config.toml
model = "autoregressive pixel model"
dataset = "stained colorectal tissue patches (NCT-CRC-HE-100K)"
train_examples = 90422
image_size = 20
horizontal_flip = true
levels_per_channel = 8
vocab_size = 513
arch = "transformer_decoder"
width = 256
layers = 8
norm = "layernorm"
norm_position = "pre"
hidden_act = "gelu"
mlp_ratio = 4
head_dim = 64
fused_qkv = false
bias = "all"
qk_norm = false
parallel_block = false
inner_norm = false
positions = "learned"
tie_word_embeddings = false
init = "orthogonal"
residual_init = "none"
optimizer = "muon"
muon_scale = "original"
learning_rate = 0.011
momentum = 0.9
nesterov = true
orthogonalizer = "newton_schulz_5"
adamw_lr_other_params = 0.00096
max_steps = 13200
batch_size = 64
epochs = 9.3
lr_schedule = "linear"
final_lr_fraction = 0.05
warmup_steps = 260
weight_decay = 0.01
adamw_weight_decay_other_params = 0.01
Rows from block 2 of a small autoregressive pixel model, named by matrix and row number. Rows with one number belong to one neuron. Each number is 500 + 40 x the weight over its row's rms, rounded and kept within 0 to 999. All counts start at 0. Numbers have three digits each.
After each neuron's rows are labels from the 100 images, of 14976, where the neuron reaches its highest value: "strongest on" is what is common among them. Only what is clearly more common there than usual is listed. The data: stained colorectal tissue patches (NCT-CRC-HE-100K).
# fc1: MLP up (model.blocks.2.mlp.fc1.weight, 1024x256), inputs 128-191
# fc2: MLP down (model.blocks.2.mlp.fc2.weight, 256x1024, transposed), outputs 128-191

fc1.646:513486459580494495508471503458485531587580379494497508478510435455533450495420517521491504507487473504460489549530578583564555522473474478482403515541499503496486491548474469468511476421482542
fc2.646:514523510484464492466536491479438538436482551464543506493430498520479527460518506499490420506477562550458518461480395498441452532565509484450516496495401388577510511508524464494482522580520522
strongest on: tissue: mucus

fc1.428:531514483528508460430555500442491512467430487520475494524471462475482468503427437453431488516521529510508479488473436490433546484445453583438567517473435582471477500486538408504483539535504547
fc2.428:479483496467510563536541544582522503493464504522489484519519501457539529486519531524551492571554454469506466481469484513495508533568459427512501551437494494499479498476455500498603572434588435
strongest on: tissue: smooth muscle; tissue: normal colon mucosa

fc1.388:533536495486429491402482541457526409499461492571492463485504519526468494500456491396495455535558497540463463511482497541464569537482486509451500453524494468520490498471558539511513547476497528
fc2.388:533456516532548492517517505533494555443459521525494535528482495478537506531486467520489470420453451441535482434453456477571426580426535536477537516472379528441541503443427481504494517486536532
strongest on: tissue: normal colon mucosa

fc1.725:514456511492574436463525518508471514498580591510436450463513452491555533563493460443497496490514449495503496495497553429457510482432584566493476546518490523518514458543558515468431498428381491
fc2.725:519456462474465515484465451486529525490501441592459554495511511508408523476508529492489410420513520526490469584479540503592500525489492423475503449558525486482548444524495512506529484515533529
strongest on: tissue: lymphocytes

fc1.421:471491526501487476480424537548489529513555563528469479502488479469426490531539487499433516521527496476536492454455455466432585507557507469586485505493490422442425521491561538483464487437567507
fc2.421:533502474457514418536495483454537494520533508466484496539454528524463504418520503599493482497451503567524510505502492531473562472497503509450500479486487500473464549530465461545557506510411545
strongest on: tissue: mucus

fc1.316:472403524530511504556537512489498474492607522460438476508541466586492467546458496524500497514448501550531540479536545507523486545427491523568541517556442515502503420514466533473497468453599513
fc2.316:449547453540542495545420441457487564539549494514482476555490436555503502534532448461453510433518515466481555503469503440474525442553486445478483487551435533442499471572489530592541582581506516
strongest on: tissue: smooth muscle

fc1.649:501482551502502485578536516458495509525487530490432548516464536485524484427506499511499554485499561485414500435524541439538432472556490513502504564492506425530480520481540535553541491477542549
fc2.649:518492510477539483551425452526493512504532520506493494483483530510405512494493570473540478516544490495466432485488442590475495546511531563546502501538486469544515464510592474500518502511542493
strongest on: tissue: adipose tissue

fc1.366:464564397491585460531472531497511496523513401537507533471494474455489534474432483516506498626544460531458546462572502562515482451459581486480482499566486520481464535511503476528548586478543541
fc2.366:448482598397486455539556443446489572510587462518468468470467521469478406492447502470451548432493520485523480472587485490470486522508546514546515519504474469506521537514465522415539511504554492
strongest on: tissue: mucus

fc1.555:514524551506474554511472506541491515433504510471531503514427512484486498510505513474492551568499440452478477500473502423503470478547498563572543495558463536525502474560486481480526465481488480
fc2.555:520546400516555514549470468472561482539515458611461460505436549476493538477433505519527466476471489567475478499461423582435503487488515476467441492475478492529539501523526529518502502571500477
strongest on: tissue: lymphocytes

fc1.93:514546579513520430576458556506472524500440519542515519473585492485524432569432493464505499507507514469492422463503496480527491421503504510486454482492465468545554526489583529526609490537497537
fc2.93:507452441417503589438559570509526422448496453486501412505429480569451540456456465489536477487456463464492546541481477487503534507470513563511515594435505558486490568510497456543504558454466522
strongest on: tissue: adipose tissue

fc1.54:552435411517489475494452545484569541489531484536487456582506550551512541493483495500514460471467434469495507478440480514477506584477401498603562562563448505470462506496441557540479528533472500
fc2.54:552569498478468498508524547511481472560459558455505484404534516529525483487456512565567515520529508519467563557559503472525485540470553566462532495426531460597549560480464511468502463498448452
strongest on: tissue: lymphocytes

fc1.396:464478562483491477450557506515520443467461499490505502495470448504474473605517408527482469473454545558509426468476551481475526514495553524525517511484501487485506520476560519441453598455510520
fc2.396:525479461510582457483491494453459557482539470452489480508514580517489481431516529502503511489502428531496481528466390480530570519502461461502468502551495518552467510528438450531524471498458482
strongest on: tissue: smooth muscle

fc1.280:468516528512553467508535556434559547485515487453424500441475571539554501503505482503446568493441572476521485538515461485518471544550523484526524574523528496453485441480522533448498494551406528
fc2.280:463529468523503510499542424569501477527516505527600459505457475477417500521444590462530502522599493517545493479427506502513478552469488532514551477568511447529454533535479513510497556437555573
strongest on: tissue: tumour epithelium

fc1.570:395530457481538465493443517499435503510502476516474471516480480516500486490441499536551528477506459537481547448518508446541555510490458444456398515506443546489539513469485446523552536487582550
fc2.570:522512584469497497544508469545524434527486532513497485563466440509533531496468580473478535504528559436450523476427460530413487432576508455461480484467493485482460490510479496505505517521478533
strongest on: tissue: normal colon mucosa

fc1.385:591560460493504543439501465479548534506534481446494451548524431546530548493436532526536492561506460538565514534451545479502525500494548455525465526546520518511505522483514503446440506519507501
fc2.385:500479572489533541556473496492540452453448444508508535466486430526553436520464501465456471508478485481518509425508497574507544549443500482437524417497519480485478568488510506568550522486481478
strongest on: tissue: mucus; tissue: cancer-associated stroma

fc1.28:494505453475451496488489408467468460503431552419539458535524445575517516534413501449482577495511493510486554537513472492516572529497447511541489465537577513548535490437537558555493482485443445
fc2.28:538464500585517511487476528520454498445475480506487505504453440470514461506531498556420441541371531425478479485456481507451414489560509542446497527469408545498540510438554534505473529548531457
strongest on: tissue: tumour epithelium; tissue: normal colon mucosa

fc1.97:533445482515510562549527443486526508470519508527498504474539466456576507526518495487549471513404465514503552430529521582535495492452442498424498529556540461453528496569556489489539490447479443
fc2.97:497488543539488448461528486541493515503540491474461540491467544503454514495538499519496592515533530510478502561491450396476524536548513544496570438523479450530533510438499563451501453479456488
strongest on: tissue: debris

fc1.162:451502461532594486516488513502460546541454441468543500486467446539530440500475497487547410510542476485461510464450584505409503509539482499438473504438454487506548554505444510539499489492560480
fc2.162:484550506485498494454468540444541512500480507557543507477554451492487486459536484462541547460451497450475525534428510491506488524561541512443481547494472505443469484594511513550440500501478484
strongest on: tissue: normal colon mucosa; tissue: tumour epithelium; tissue: mucus

fc1.439:474513485495457510518496431513537567496481551467480520517536526504461500419554513533492423460541483516545461480490495526534479414480530531498524617409476435529522540517493529476544532475519539
fc2.439:529515457483445438517400535494449521541481482476473470519451466550516485518507477462572548568570515402507425455519485519493542566460441527501481461475500517501517519504447473572525509488460523
strongest on: tissue: smooth muscle

fc1.571:440481555502454534515443527488492573489461448425521481522479448514476528426522449467502514533531532467508473532539510456490557519503539478476559518513511452524452528502484489489448516557536518
fc2.571:514541468488549469541549475471472453568505483591536408567558465494484565560473542533576497454499522548431438570452463524469530472487533550456494468549484469547514512527515487585514527506533453
strongest on: tissue: normal colon mucosa

fc1.580:454527536517578516507501485522422464485542498490472495507429525547426507485550520520477526563539531549476523539470513481500474457442536494546625499411555529462434480465398500483490529527469507
fc2.580:524500518420491405546475526498516477500501523563557470558514532469431457505553479468491526462522509502510470465447516535484494489592491456475542537533531507504546492519606532571479469471597521
strongest on: tissue: debris

fc1.67:490517528454509484568495462463507575473520568569466512457488499500495471489494492425474488555520503514526481521507450428458430495485593533572573566507509455521462509511523475531496462468509422
fc2.67:424511498529461464482541526491549473521506520458524485520478437498498459501471564529578499457545575511520487488423482488533498454535433547449516498468442553482514464445486576464497551458501517
strongest on: tissue: lymphocytes; tissue: normal colon mucosa

fc1.682:497483471562534546473476557471477546447424513553462398484538522511492522521577568501521514456537485538466470530505482458528470519538531506421593507407492462532523453562481535431502484452441489
fc2.682:558542511474375529466438444520524531489442522471522532505514489561516530513456437522470504530499489437555602481497499473460510428485513480472500457549506477436512489501450497532441479517488495
strongest on: tissue: debris

fc1.225:540464440522535487493480520459491500480588444478476445528554475484489491553543455563478449550476470522490535531411512460436478506524537478540540510536501449493469485529560464550482591516500522
fc2.225:480502567448440511461500580556462435446492446482448551522420563551475482475467499544479481485577482465499534481532564534498486471586472494472515510470463514520444567518479528472464523477538518
strongest on: tissue: mucus

fc1.301:411506515497552517598515527554595517485541488485513493475478525514466519519540592497448433576497517529488484544525413582503528538540503484496530485473510528436492461529426447469473483436468510
fc2.301:475507494450554497565499416534491544453469505483568437495472502468502495495507488557473529475504510521483471541478491402503513446482434551488430483566502486497467458539530497492505487593475522
strongest on: tissue: adipose tissue

fc1.661:504505501512489472478451452527472479472513567537503434507524511497582438470499512519540531564518509457498527495498573507492535530413445469563489500530561520455566561558482458488537571469533555
fc2.661:529435472501474471533537538490475452604554502496549494440526555492561606480451528538525473498518490475518511477491537490457476441538506430454466483451502520555471481452547479460515512527482455
strongest on: tissue: adipose tissue

fc1.150:518503501497469553447467538481473518532543485501541554538439517546508445418474405477441483534484484484530477518563488490429487532489461516487482492565490565535453490458472453519472512517505490
fc2.150:505553499518514481533541548469508515520525512479488452477591550514477515445538496470542478544532560516525573459556503514497526464478464511467504519534487486474533499515582527528442520518513463
strongest on: tissue: mucus

fc1.121:469513512511516502520498497483485500553583447453461450485520382498509535538498514502523517558502488474466538492494478494470467454525484495515439466484468495524486441634532523512520503522606522
fc2.121:532464568470524525551471472519507509452468441552519439465471527473549496497523487472465539461453469456441532549445532495500568489546443473447525505558499485490455490433522507566566477498503445
strongest on: tissue: adipose tissue

fc1.732:489535509438481498498504524499624503512513505492513520544498476462492527539528541484544507478495458491465536464531519557517582460519436477484492517426520466422517509518596525485501514507518428
fc2.732:531530477491449526532441487580502503536486481448489510499537468508469503473508426516579504465490483440427471464444541411538524471433584455539528503540470519504487469433487548493479485501431530
strongest on: tissue: mucus

fc1.505:431457547548534560515531484501500408465492486526538540449421532420446517482514534517513518440496466593484440504438453456472455488500463523559516512557569451543493526440480470487522533447505517
fc2.505:578570520407453500531484568508512547517445511527458514464545496532519533489449508444526488538507542553419527470489508578509531504520538509478493518485517446461498490510488480475493440561509472
strongest on: tissue: debris

fc1.82:508569458510486529423550490465516554557483485490465474517487492489558534463477544471452556516520472555589418516541462481465529546497430528510497498479527473523489528495449528526490496448526482
fc2.82:487440537494459517506507563503468504530500560449502471514489514482453520479414474435513446439502506504483488522471547512446517433537552513525470445514529519501431494523580536611482456529527468
strongest on: tissue: mucus

fc1.51:466450500522559552530483521480497472468537444501471506517458486456497517496510474489450411523476494525500532517491521501469503527519501496434504481507495501500463521486503476526474492460463486
fc2.51:451486478561510543488494543497517461448480481524492565513531514531553559509482541565484519463550450447465448485527501460503453460501521484522435595464539495501560455472474493472427484474473560
strongest on: tissue: smooth muscle

fc1.53:489462466526498513450438507467487465517583529472491472452522475488575547555529488505523432502454460444507546523489495453541491477464440463468508492549524479557532521486544520499526406543506456
fc2.53:508458484509433560491409533529541488488472483556474498509453452522524492443460527457523503514516505483539493544537487537497525544479555556446558511482558528451449524466535432524433466451574542
strongest on: tissue: adipose tissue

fc1.360:516505417524471515500552456540452458451448486485548482459442492456505570440539513468488505530592511452435485509506508446532520507595501480500533549488510515457514491450513486532483528524510515
fc2.360:521531545460589493480487467463480557502427481474435498530496444484556525427520541439525586490495492547460507476468520455517509533454513495529544500555508494467455538455496457485488472504551422
strongest on: tissue: debris

fc1.351:469496537487413425504519493530501489441539461493457493571521475503418571488534518419581564575516496497476469556504524507508513533537456516500565496573504508506492547543533535533474495453509521
fc2.351:492519519458475518524470533543514462524507480465374472499466560580494476520388485485495473399520534546506518541473494438478583494435544564482480520513483518547461498421431477547452491500498543
strongest on: tissue: mucus

fc1.438:543440553460456470522504436520435563568543480414442450528529550508498532501482443439529469568436564444521503507529463474423504488532460545549497545575499495489443475489518465503458552534519445
fc2.438:469532460539575449542549469457511475439503517535497508456513432504493543476468514456492532474474522494551472606472494507484506475496479501492538482509541534522469534535514529512471485522441515
strongest on: tissue: mucus

fc1.756:433496575476447495551456457488464538527450546494508497510522491496528513511497455582557493363549498462554496435490506448502588531542509510522464504526560529453580488513499524454478559532568511
fc2.756:513445484529501541549514521563518526474506479439497458486515477452482499508533529489531436595453504538464571537448452506496476509531503469445558465490514493529512477477506421507549491474510471
strongest on: tissue: smooth muscle

fc1.601:467509464438525491529555491486527516531514561488486523494506484476543469495535428495453469499477511489474509493483541442482535451494535497578474498435527569503549504451545443497490500417560524
fc2.601:492527536487438465582469565460544478534499484548386461549475524500452556512461571523537517541581458506484487481498486580543554507534520530404484497537542472498488473500517478619526489506476467
strongest on: tissue: lymphocytes; tissue: normal colon mucosa

fc1.244:492447478503513555524500491515500501464515475506421490483574456500480554547482368434452486524475541555514505491527490466488536510534515506505477606527535469470442525485567491537477488429453509
fc2.244:486496503494524400475463425473536507538512515574490500528406537537517474461545516606488501487469475438505482495476518481497512485539552552456506424430506475503519524480516478489432463484556543
strongest on: tissue: adipose tissue

fc1.235:482472466500523486521484448475513441490449548421480473510452452529563457488525478505475561546470486510497491535521482586480516597522495476464420462483547530537535506500484461512543503539502504
fc2.235:560482445440434587506428509546430488503552523494479500497462530463415532487425446486487516442523541542466538513466544502503468481479539481559487624474481445515518455501409527462453494508491552
strongest on: tissue: smooth muscle

fc1.110:494509457506470514495559395542516519453550481530454465436460494520545476493475544544426544525477491545469523502575542514514522537533507484508482514500534440475478493388456492584450478511521571
fc2.110:540505433457403522576469430536568443551529504500458496526502527495531498466549513562559434528490441464539435547473507479559543481490491511487509479561449494533552511553510482532497531497492490
strongest on: tissue: debris

fc1.462:452512473463397535531471468476462539516544487504507530505555462537514444460527430558449517483498517525505493579511401511467482538490542484493485497504582494514545534467575506512428552576489442
fc2.462:466476511491504469509536571541503483549480510501446509504445495467548519509461530528479507601509487424464453487439478515521476483497503513494502565425526437464526522542480470486477486507536467
strongest on: tissue: tumour epithelium

fc1.22:409525497491472531508498457586477513460529515591527506491483450429446463517517515538522476417536463506473508529525441555469548467474497496527449563446504520462512559529551464563554497488527489
fc2.22:439466550541526488561498481501500500526494491557484470549491478512531473466496524530508542494484475472476472451486461445473493491488516512403511450539534496465511542476520457490484461460459531
strongest on: tissue: normal colon mucosa; tissue: tumour epithelium

fc1.616:489497508527581535552444477541503512504488449498488449482490493466510439451602537543407563446554461506465510502472473550517488574492505491511525576524526585547491555514496419512549491437518530
fc2.616:493520557560497461487514497535506525499472476452549508482493517533527537578524491576587501572533448464523545517558487482495459465515533434553489503471576523498501512456476503463463412528485566
strongest on: tissue: adipose tissue

fc1.226:479456533583537529489557579518503554498534440504502515548493578467463447488560529401512465398478453493516551433514498514493555583461420480489567484413568497475509532534510518454462470460484491
fc2.226:558506453502504465471475541535570484466464572500440567397521475582501467545489421589505519507507464570473475542569522473438547550509582525492432533542452495469461461464522507494477519548511564
strongest on: tissue: adipose tissue

fc1.25:497529481468512564479461561460577470471507513460548492407503468486515539466488443425530484549523462537507580464491521464452505458518541456513491499509496485496514516439508555531481542525501422
fc2.25:511536461523462511463511452486475558444484483586466516476468472498499552523509468520541508458493476552485537454508517492581465502537461557489526429535550537543461518485575438446514555485502484
strongest on: tissue: normal colon mucosa

fc1.208:526483443483515560543482475532462533519533444449514510502455505542489430492462462535483447525560480527521445581495493521468474485550560570507573476467534526503433493497455493522442566497564480
fc2.208:491540525521480560481466573482543500511466571525512488480654418491534529472498489496541446497503469497477505469415518471489531524533488523533552471534484491502581595536542522532512441445460517
strongest on: tissue: normal colon mucosa

fc1.548:538464547493523499517517539478491523478522531536518493506477454536417479518479481477542487505489565534425499454539521526420554546484494441458517489477448483467515569470552525518440464442483576
fc2.548:499532525500491543525477477540483504549426490438474473535545509485612408428527443489485480505483520397499469528490501486543496495458537538530486487481473472442485433477494420470504475589493477
strongest on: tissue: smooth muscle

fc1.106:466526463522588517548454464549518495496504497494490517496446499452520514477526475485493503518488503517437587538557483401578478542564503520557593506473475556541482469473485445554511542507478457
fc2.106:553436532419522437514521487485587502471445514490521455537513507555478506455493534461516411525504514534529441421456478477541579478480499476514478550497487406501523492536537449413549507490539461
strongest on: tissue: debris

fc1.107:542498555483521514566475467493491491599532537585422536536491437482485503435446463418544484576498512506540487539500480557558404534488488489488498465441484593479489565456480488480518538540496543
fc2.107:484500527441491529497567550475488464542523441495509556506575448516622482502502494423458484553559486456492539464492532489471440518528480486423444434471506459454477557501494526503540493544468477
strongest on: tissue: adipose tissue; tissue: mucus

fc1.164:482470447446514573532448574496494520419501433513504441462576519488545471486539454467548552484583400471452491476488493496520502503539522495515469532516484575545526532488507520494492454460530505
fc2.164:480465513506506500547543576430454520446528493553506527475421480519472546518503488441503517506515506548476478520517562519554491504521533531465543546520457461492505530571531531563540499513511494
strongest on: tissue: lymphocytes

fc1.519:467502523429541531526505485475511528499487444507509517487551491504454562542503453485484494498495566455533494500499478484492459533583505530548492467461517547548546562437540445506495499437530447
fc2.519:528516484595437433513603441517523503467490602509528457533511468468478479506496524455503536457557530489518492509494429439437516491465525542473490492494566435420560533543491553467475466471473479
strongest on: tissue: mucus; tissue: lymphocytes

fc1.735:512497540427484518446562545512530467496444466471461511543440482483535526478465562486524500511416496495447533528523525492483481499489462530405455526539511476568467507538429479528412468568439510
fc2.735:522469534553499508479414475478445577411523505468562523378461502485416549576490491516530526504467511472529491484474510445466475480533487483531546517549496622482468469495514510497434604512524559
strongest on: tissue: debris

fc1.364:580413526546513522476502478555465542446500492526509578455464461556471518521522532472452457563516434508477497500474500523520502578464543542528451513503468424528471523540499425432566455561467563
fc2.364:528566459490425510542534521451479490492517544509510435537515476494544415483556478527629531418560524461553550461541498505533494472527499481536519523504496505466536500514492492542421525499505508
strongest on: tissue: normal colon mucosa

fc1.23:490514522446521485448518496463506444525482473469449460552534439409499509557576521502510550493506494524460454503523508555488505513506487530514526458471478427499484535489474549487545493533507563
fc2.23:526504534513479485540522489521497567472529403448502473535511487516479399529572550476484529477476531539495576452540492450505568495492539621450560535566519523525545477478582528512457443522517476
strongest on: tissue: debris

fc1.61:500466514444492485534469575452530441498443531471460506499562593518522466492489529525525586526463480437547477549540480471419491566480595538527506514513601437492572498487554478520550520466490477
fc2.61:518547512527471535488535512467451536507541494519529523531453488471505442502472486577521461504509473551559489494501551512554553515501415505476534467560606502447558466524468516523576443473493528
strongest on: tissue: adipose tissue

fc1.177:441505483431503477565461510504501475532460475515473538531481493595488564420461493524466551525535595506465502560538548427469536556512488513525459483494520493478428552485498468522497489534532493
fc2.177:456464484527546442436543525533443556515485449487554418477509491490511440530534527469494400481521459480505484442496495493483485496519506459461439461536518514472618528533465571453563500489503526
strongest on: tissue: adipose tissue

fc1.491:550504476527472504446589435465545498529476497508542553469539466528549466475576435411475513553470505533486487525475445478493487510498450493515472525557465470571451503508538486467516525518525592
fc2.491:494487532517552453553391535548538445577538523524428507496453501508381476545495493549480459485564519458524471515491561509537510518467514476463545578481495477464579505483454438463540547481538507
strongest on: tissue: normal colon mucosa

fc1.109:509464518483540470514531550495453479488437451536489494579553429478457584518490574470515559488523511537430468478517568472531480557483393506546481473500538500491523496458530532495483478525482474
fc2.109:520448484416500522432417445537542527505522481498541531476408555435517487518516527467413412502463448456473505507452549535473497531520513500500542478547549553429457576524439484511525507485486509
strongest on: tissue: adipose tissue

fc1.386:517541492517487572507450501482528468489467597481485484533505490451544495561527538444543477505495547513522515502521476515580491470505499453576426479468513420513553518480450482484488465622496482
fc2.386:459484440483526469475465457476516490487483487553495512527534479438542467485469495483509416513522475515456491499524450475508433509549466525600513470479558453403495490552472487466412556543488550
strongest on: tissue: adipose tissue

fc1.426:452530449404520490443512492497488502471510588517538490565494523458490547472514506519523553538450513507545427524506490577485546537497516478437534543483488468504566467477484494522509503404492527
fc2.426:543579531520574557499485413413500531472475464526508505514532520575495544509479466440486437540527514490509489505496447478547474533557558447545498514446547528506540518460548517524510563439476532
strongest on: tissue: adipose tissue

fc1.734:499527518526532475528541449549487504512461463484505526530569515432538444495466483484508526510529476527437536521458526475504560548509494515525471495521470421498488540527512581444508495480467466
fc2.734:510509538466505493547461526459530480515453491452508431508493558469555522549574545462549538537487474455445505476514483487465565505464489533513512469541489437560536517473533470490545545500496484
strongest on: tissue: debris

fc1.606:472474560570372456596452537563515502504475490471462421550509530395474479465539582507491539448508525450415498539415494515512448543456544514515538568525476561521581541512480522525502529485533472
fc2.606:549443519517563486559497467485533518547501562530464543501440504564544543496429493431545457532515478524530476549568397472536495490489467520501478523502483475540452522513485494467463445496423512
strongest on: tissue: adipose tissue

fc1.275:541478499546518441443514471496509561541528451495500571489524589541530521561505475558465527463451466483509580519590498524484527512507549493551453476508502475496460423520484458500521490575477470
fc2.275:501481530507489479550497493472452523493481509408518476485470513452494479484486470485541488560412549531456508542451510535522503522528502486518492498527573551456504507577466489552456452494486588
strongest on: tissue: debris

fc1.724:567523559520527472499475529534523534481513384449501519489500486541485508521450476515481506513497509472504554494559520528496440495460519485524461545455519551521465552536486472506503492448491514
fc2.724:413524479544551486435472470520458514506423589479478459501491545511554465457532477465517427502470433471539468433496456466529493478508485465408502509550528469480570453495426588456501480504515477
strongest on: tissue: tumour epithelium; tissue: normal colon mucosa

fc1.185:437537356550464502498479532614542554531493544474488515458552467515578532540511479495539479475491522404509577487536445481531501568526455479519495535452483518520491486495515533529542431494479545
fc2.185:552487500452421568546508506445473488489475482539573593440451534476450524500493546496569522501501450527475485496465555510465555523495502529459489532449465516439538550507400544517476470578522417
strongest on: tissue: mucus

fc1.711:450550496469502520454512506468500460528557528513465472547530501486508552450458485515532423554420462393462511523527495492491443522498500542527527578430517533535467518602488466526591448528536543
fc2.711:507525429523491522565481480588450532457478485494517501450440445501478441512501524460465546527543503539472536544449592456521536567465471446480475468462571483497493502403551528480425490552500509
strongest on: tissue: lymphocytes; tissue: normal colon mucosa

fc1.105:545501536403591594512518526461480512582573457523464468534497461472559516607461518534541517548456472494555438504484480504512473526536487509499508473522521516458479465486498475424497512493477452
fc2.105:500544465550499583477504546485505455453452444422440499522529515467481527573525513518449449484466518466530559478609415403507484548420487519484437464417457520519519509414478534558606514554509552
strongest on: tissue: mucus

fc1.188:478461504511439490513526577495484427502576470492572488477522528572445526502468485476511472494457457490493474511394472597509525509540454419457561487467550518537385466476524520492510609501529494
fc2.188:569513451554492466497446456468504598496429520472409419531585530458547461459488574521497462465516429452443456477558477522461538487422542500532519505516584516541517513463451494486579498469520494
strongest on: tissue: debris; tissue: smooth muscle

fc1.0:548421472471491537493536529539535573469561560521532541545478523451451500478518480490487528492485508492509528546500489490456518553573521437483536484486472477405461535476559468529461566475508537
fc2.0:519536502595499537489480535496541483505512469532406482453502504509496498531444498478505548548553506547431456503541544504551469456490554563524487474553513564511531513529517524445506465458519511
strongest on: tissue: lymphocytes

fc1.62:462428478528474473506553461443505578432490509483427493468536477496556489454559475496470501498461492494447510558521460503505532462493510478469519514494506552566495521486451485505464524463465456
fc2.62:533569462527480526602487506498516481531570540468526546474542454539495474495453564498491507584503410436589492483463505508508391488529514492481518491452564504528447507537525448521493490453517446
strongest on: tissue: debris

fc1.149:464511482437449476499559503482491554532450494508410443544523510558496466513510446556571536493488495505437471528454536516449534455382504629496492466510506569509459461517546557494469522460535467
fc2.149:501447503506512560429486484500508459482483540450517500495506490526385499496497541458427494464403439459610529565532440469528458514522453506565483478536474471556458494523487531520546512503505514
strongest on: tissue: debris; tissue: mucus

fc1.315:484528524509465539493522535459565477475472499454509417546500484497511507496419489486551556537499456454560494431517495471502467554494554569492452487530518482483491506505494519559494525487578600
fc2.315:464492524511481447547516442446477440548516520519486564479593446498419451520528486496492530504544480468515518552459505506497577525503422445523551537449514568491487432553529578494481488491473482
strongest on: tissue: normal colon mucosa; tissue: smooth muscle

fc1.50:485502520511538521455523507495518512504461533506477501483462465490502500471470438500529553481465474438551535502527459531586507440422482585471457524426471505522586535555451482450543484488467500
fc2.50:559486414495480429497507541566436490532517505487502542508509514488535522551536516471457472528503491525446572499406513467481504561511527441547563467587468486497489504537501448468464549491558554
strongest on: tissue: mucus

fc1.553:470570504532492528490508486505521537465505529527480518454532499548477533540482418547434511481534487487514520484461506481512512458535455483520412511522533548487459482425515528455501462525470557
fc2.553:455493518442450466506521458592429497527460504572479490484550502469519387482492515481529482465457514527533544543500492502472507492540539468448558484428477515503546477506492527465582488540556457
strongest on: tissue: normal colon mucosa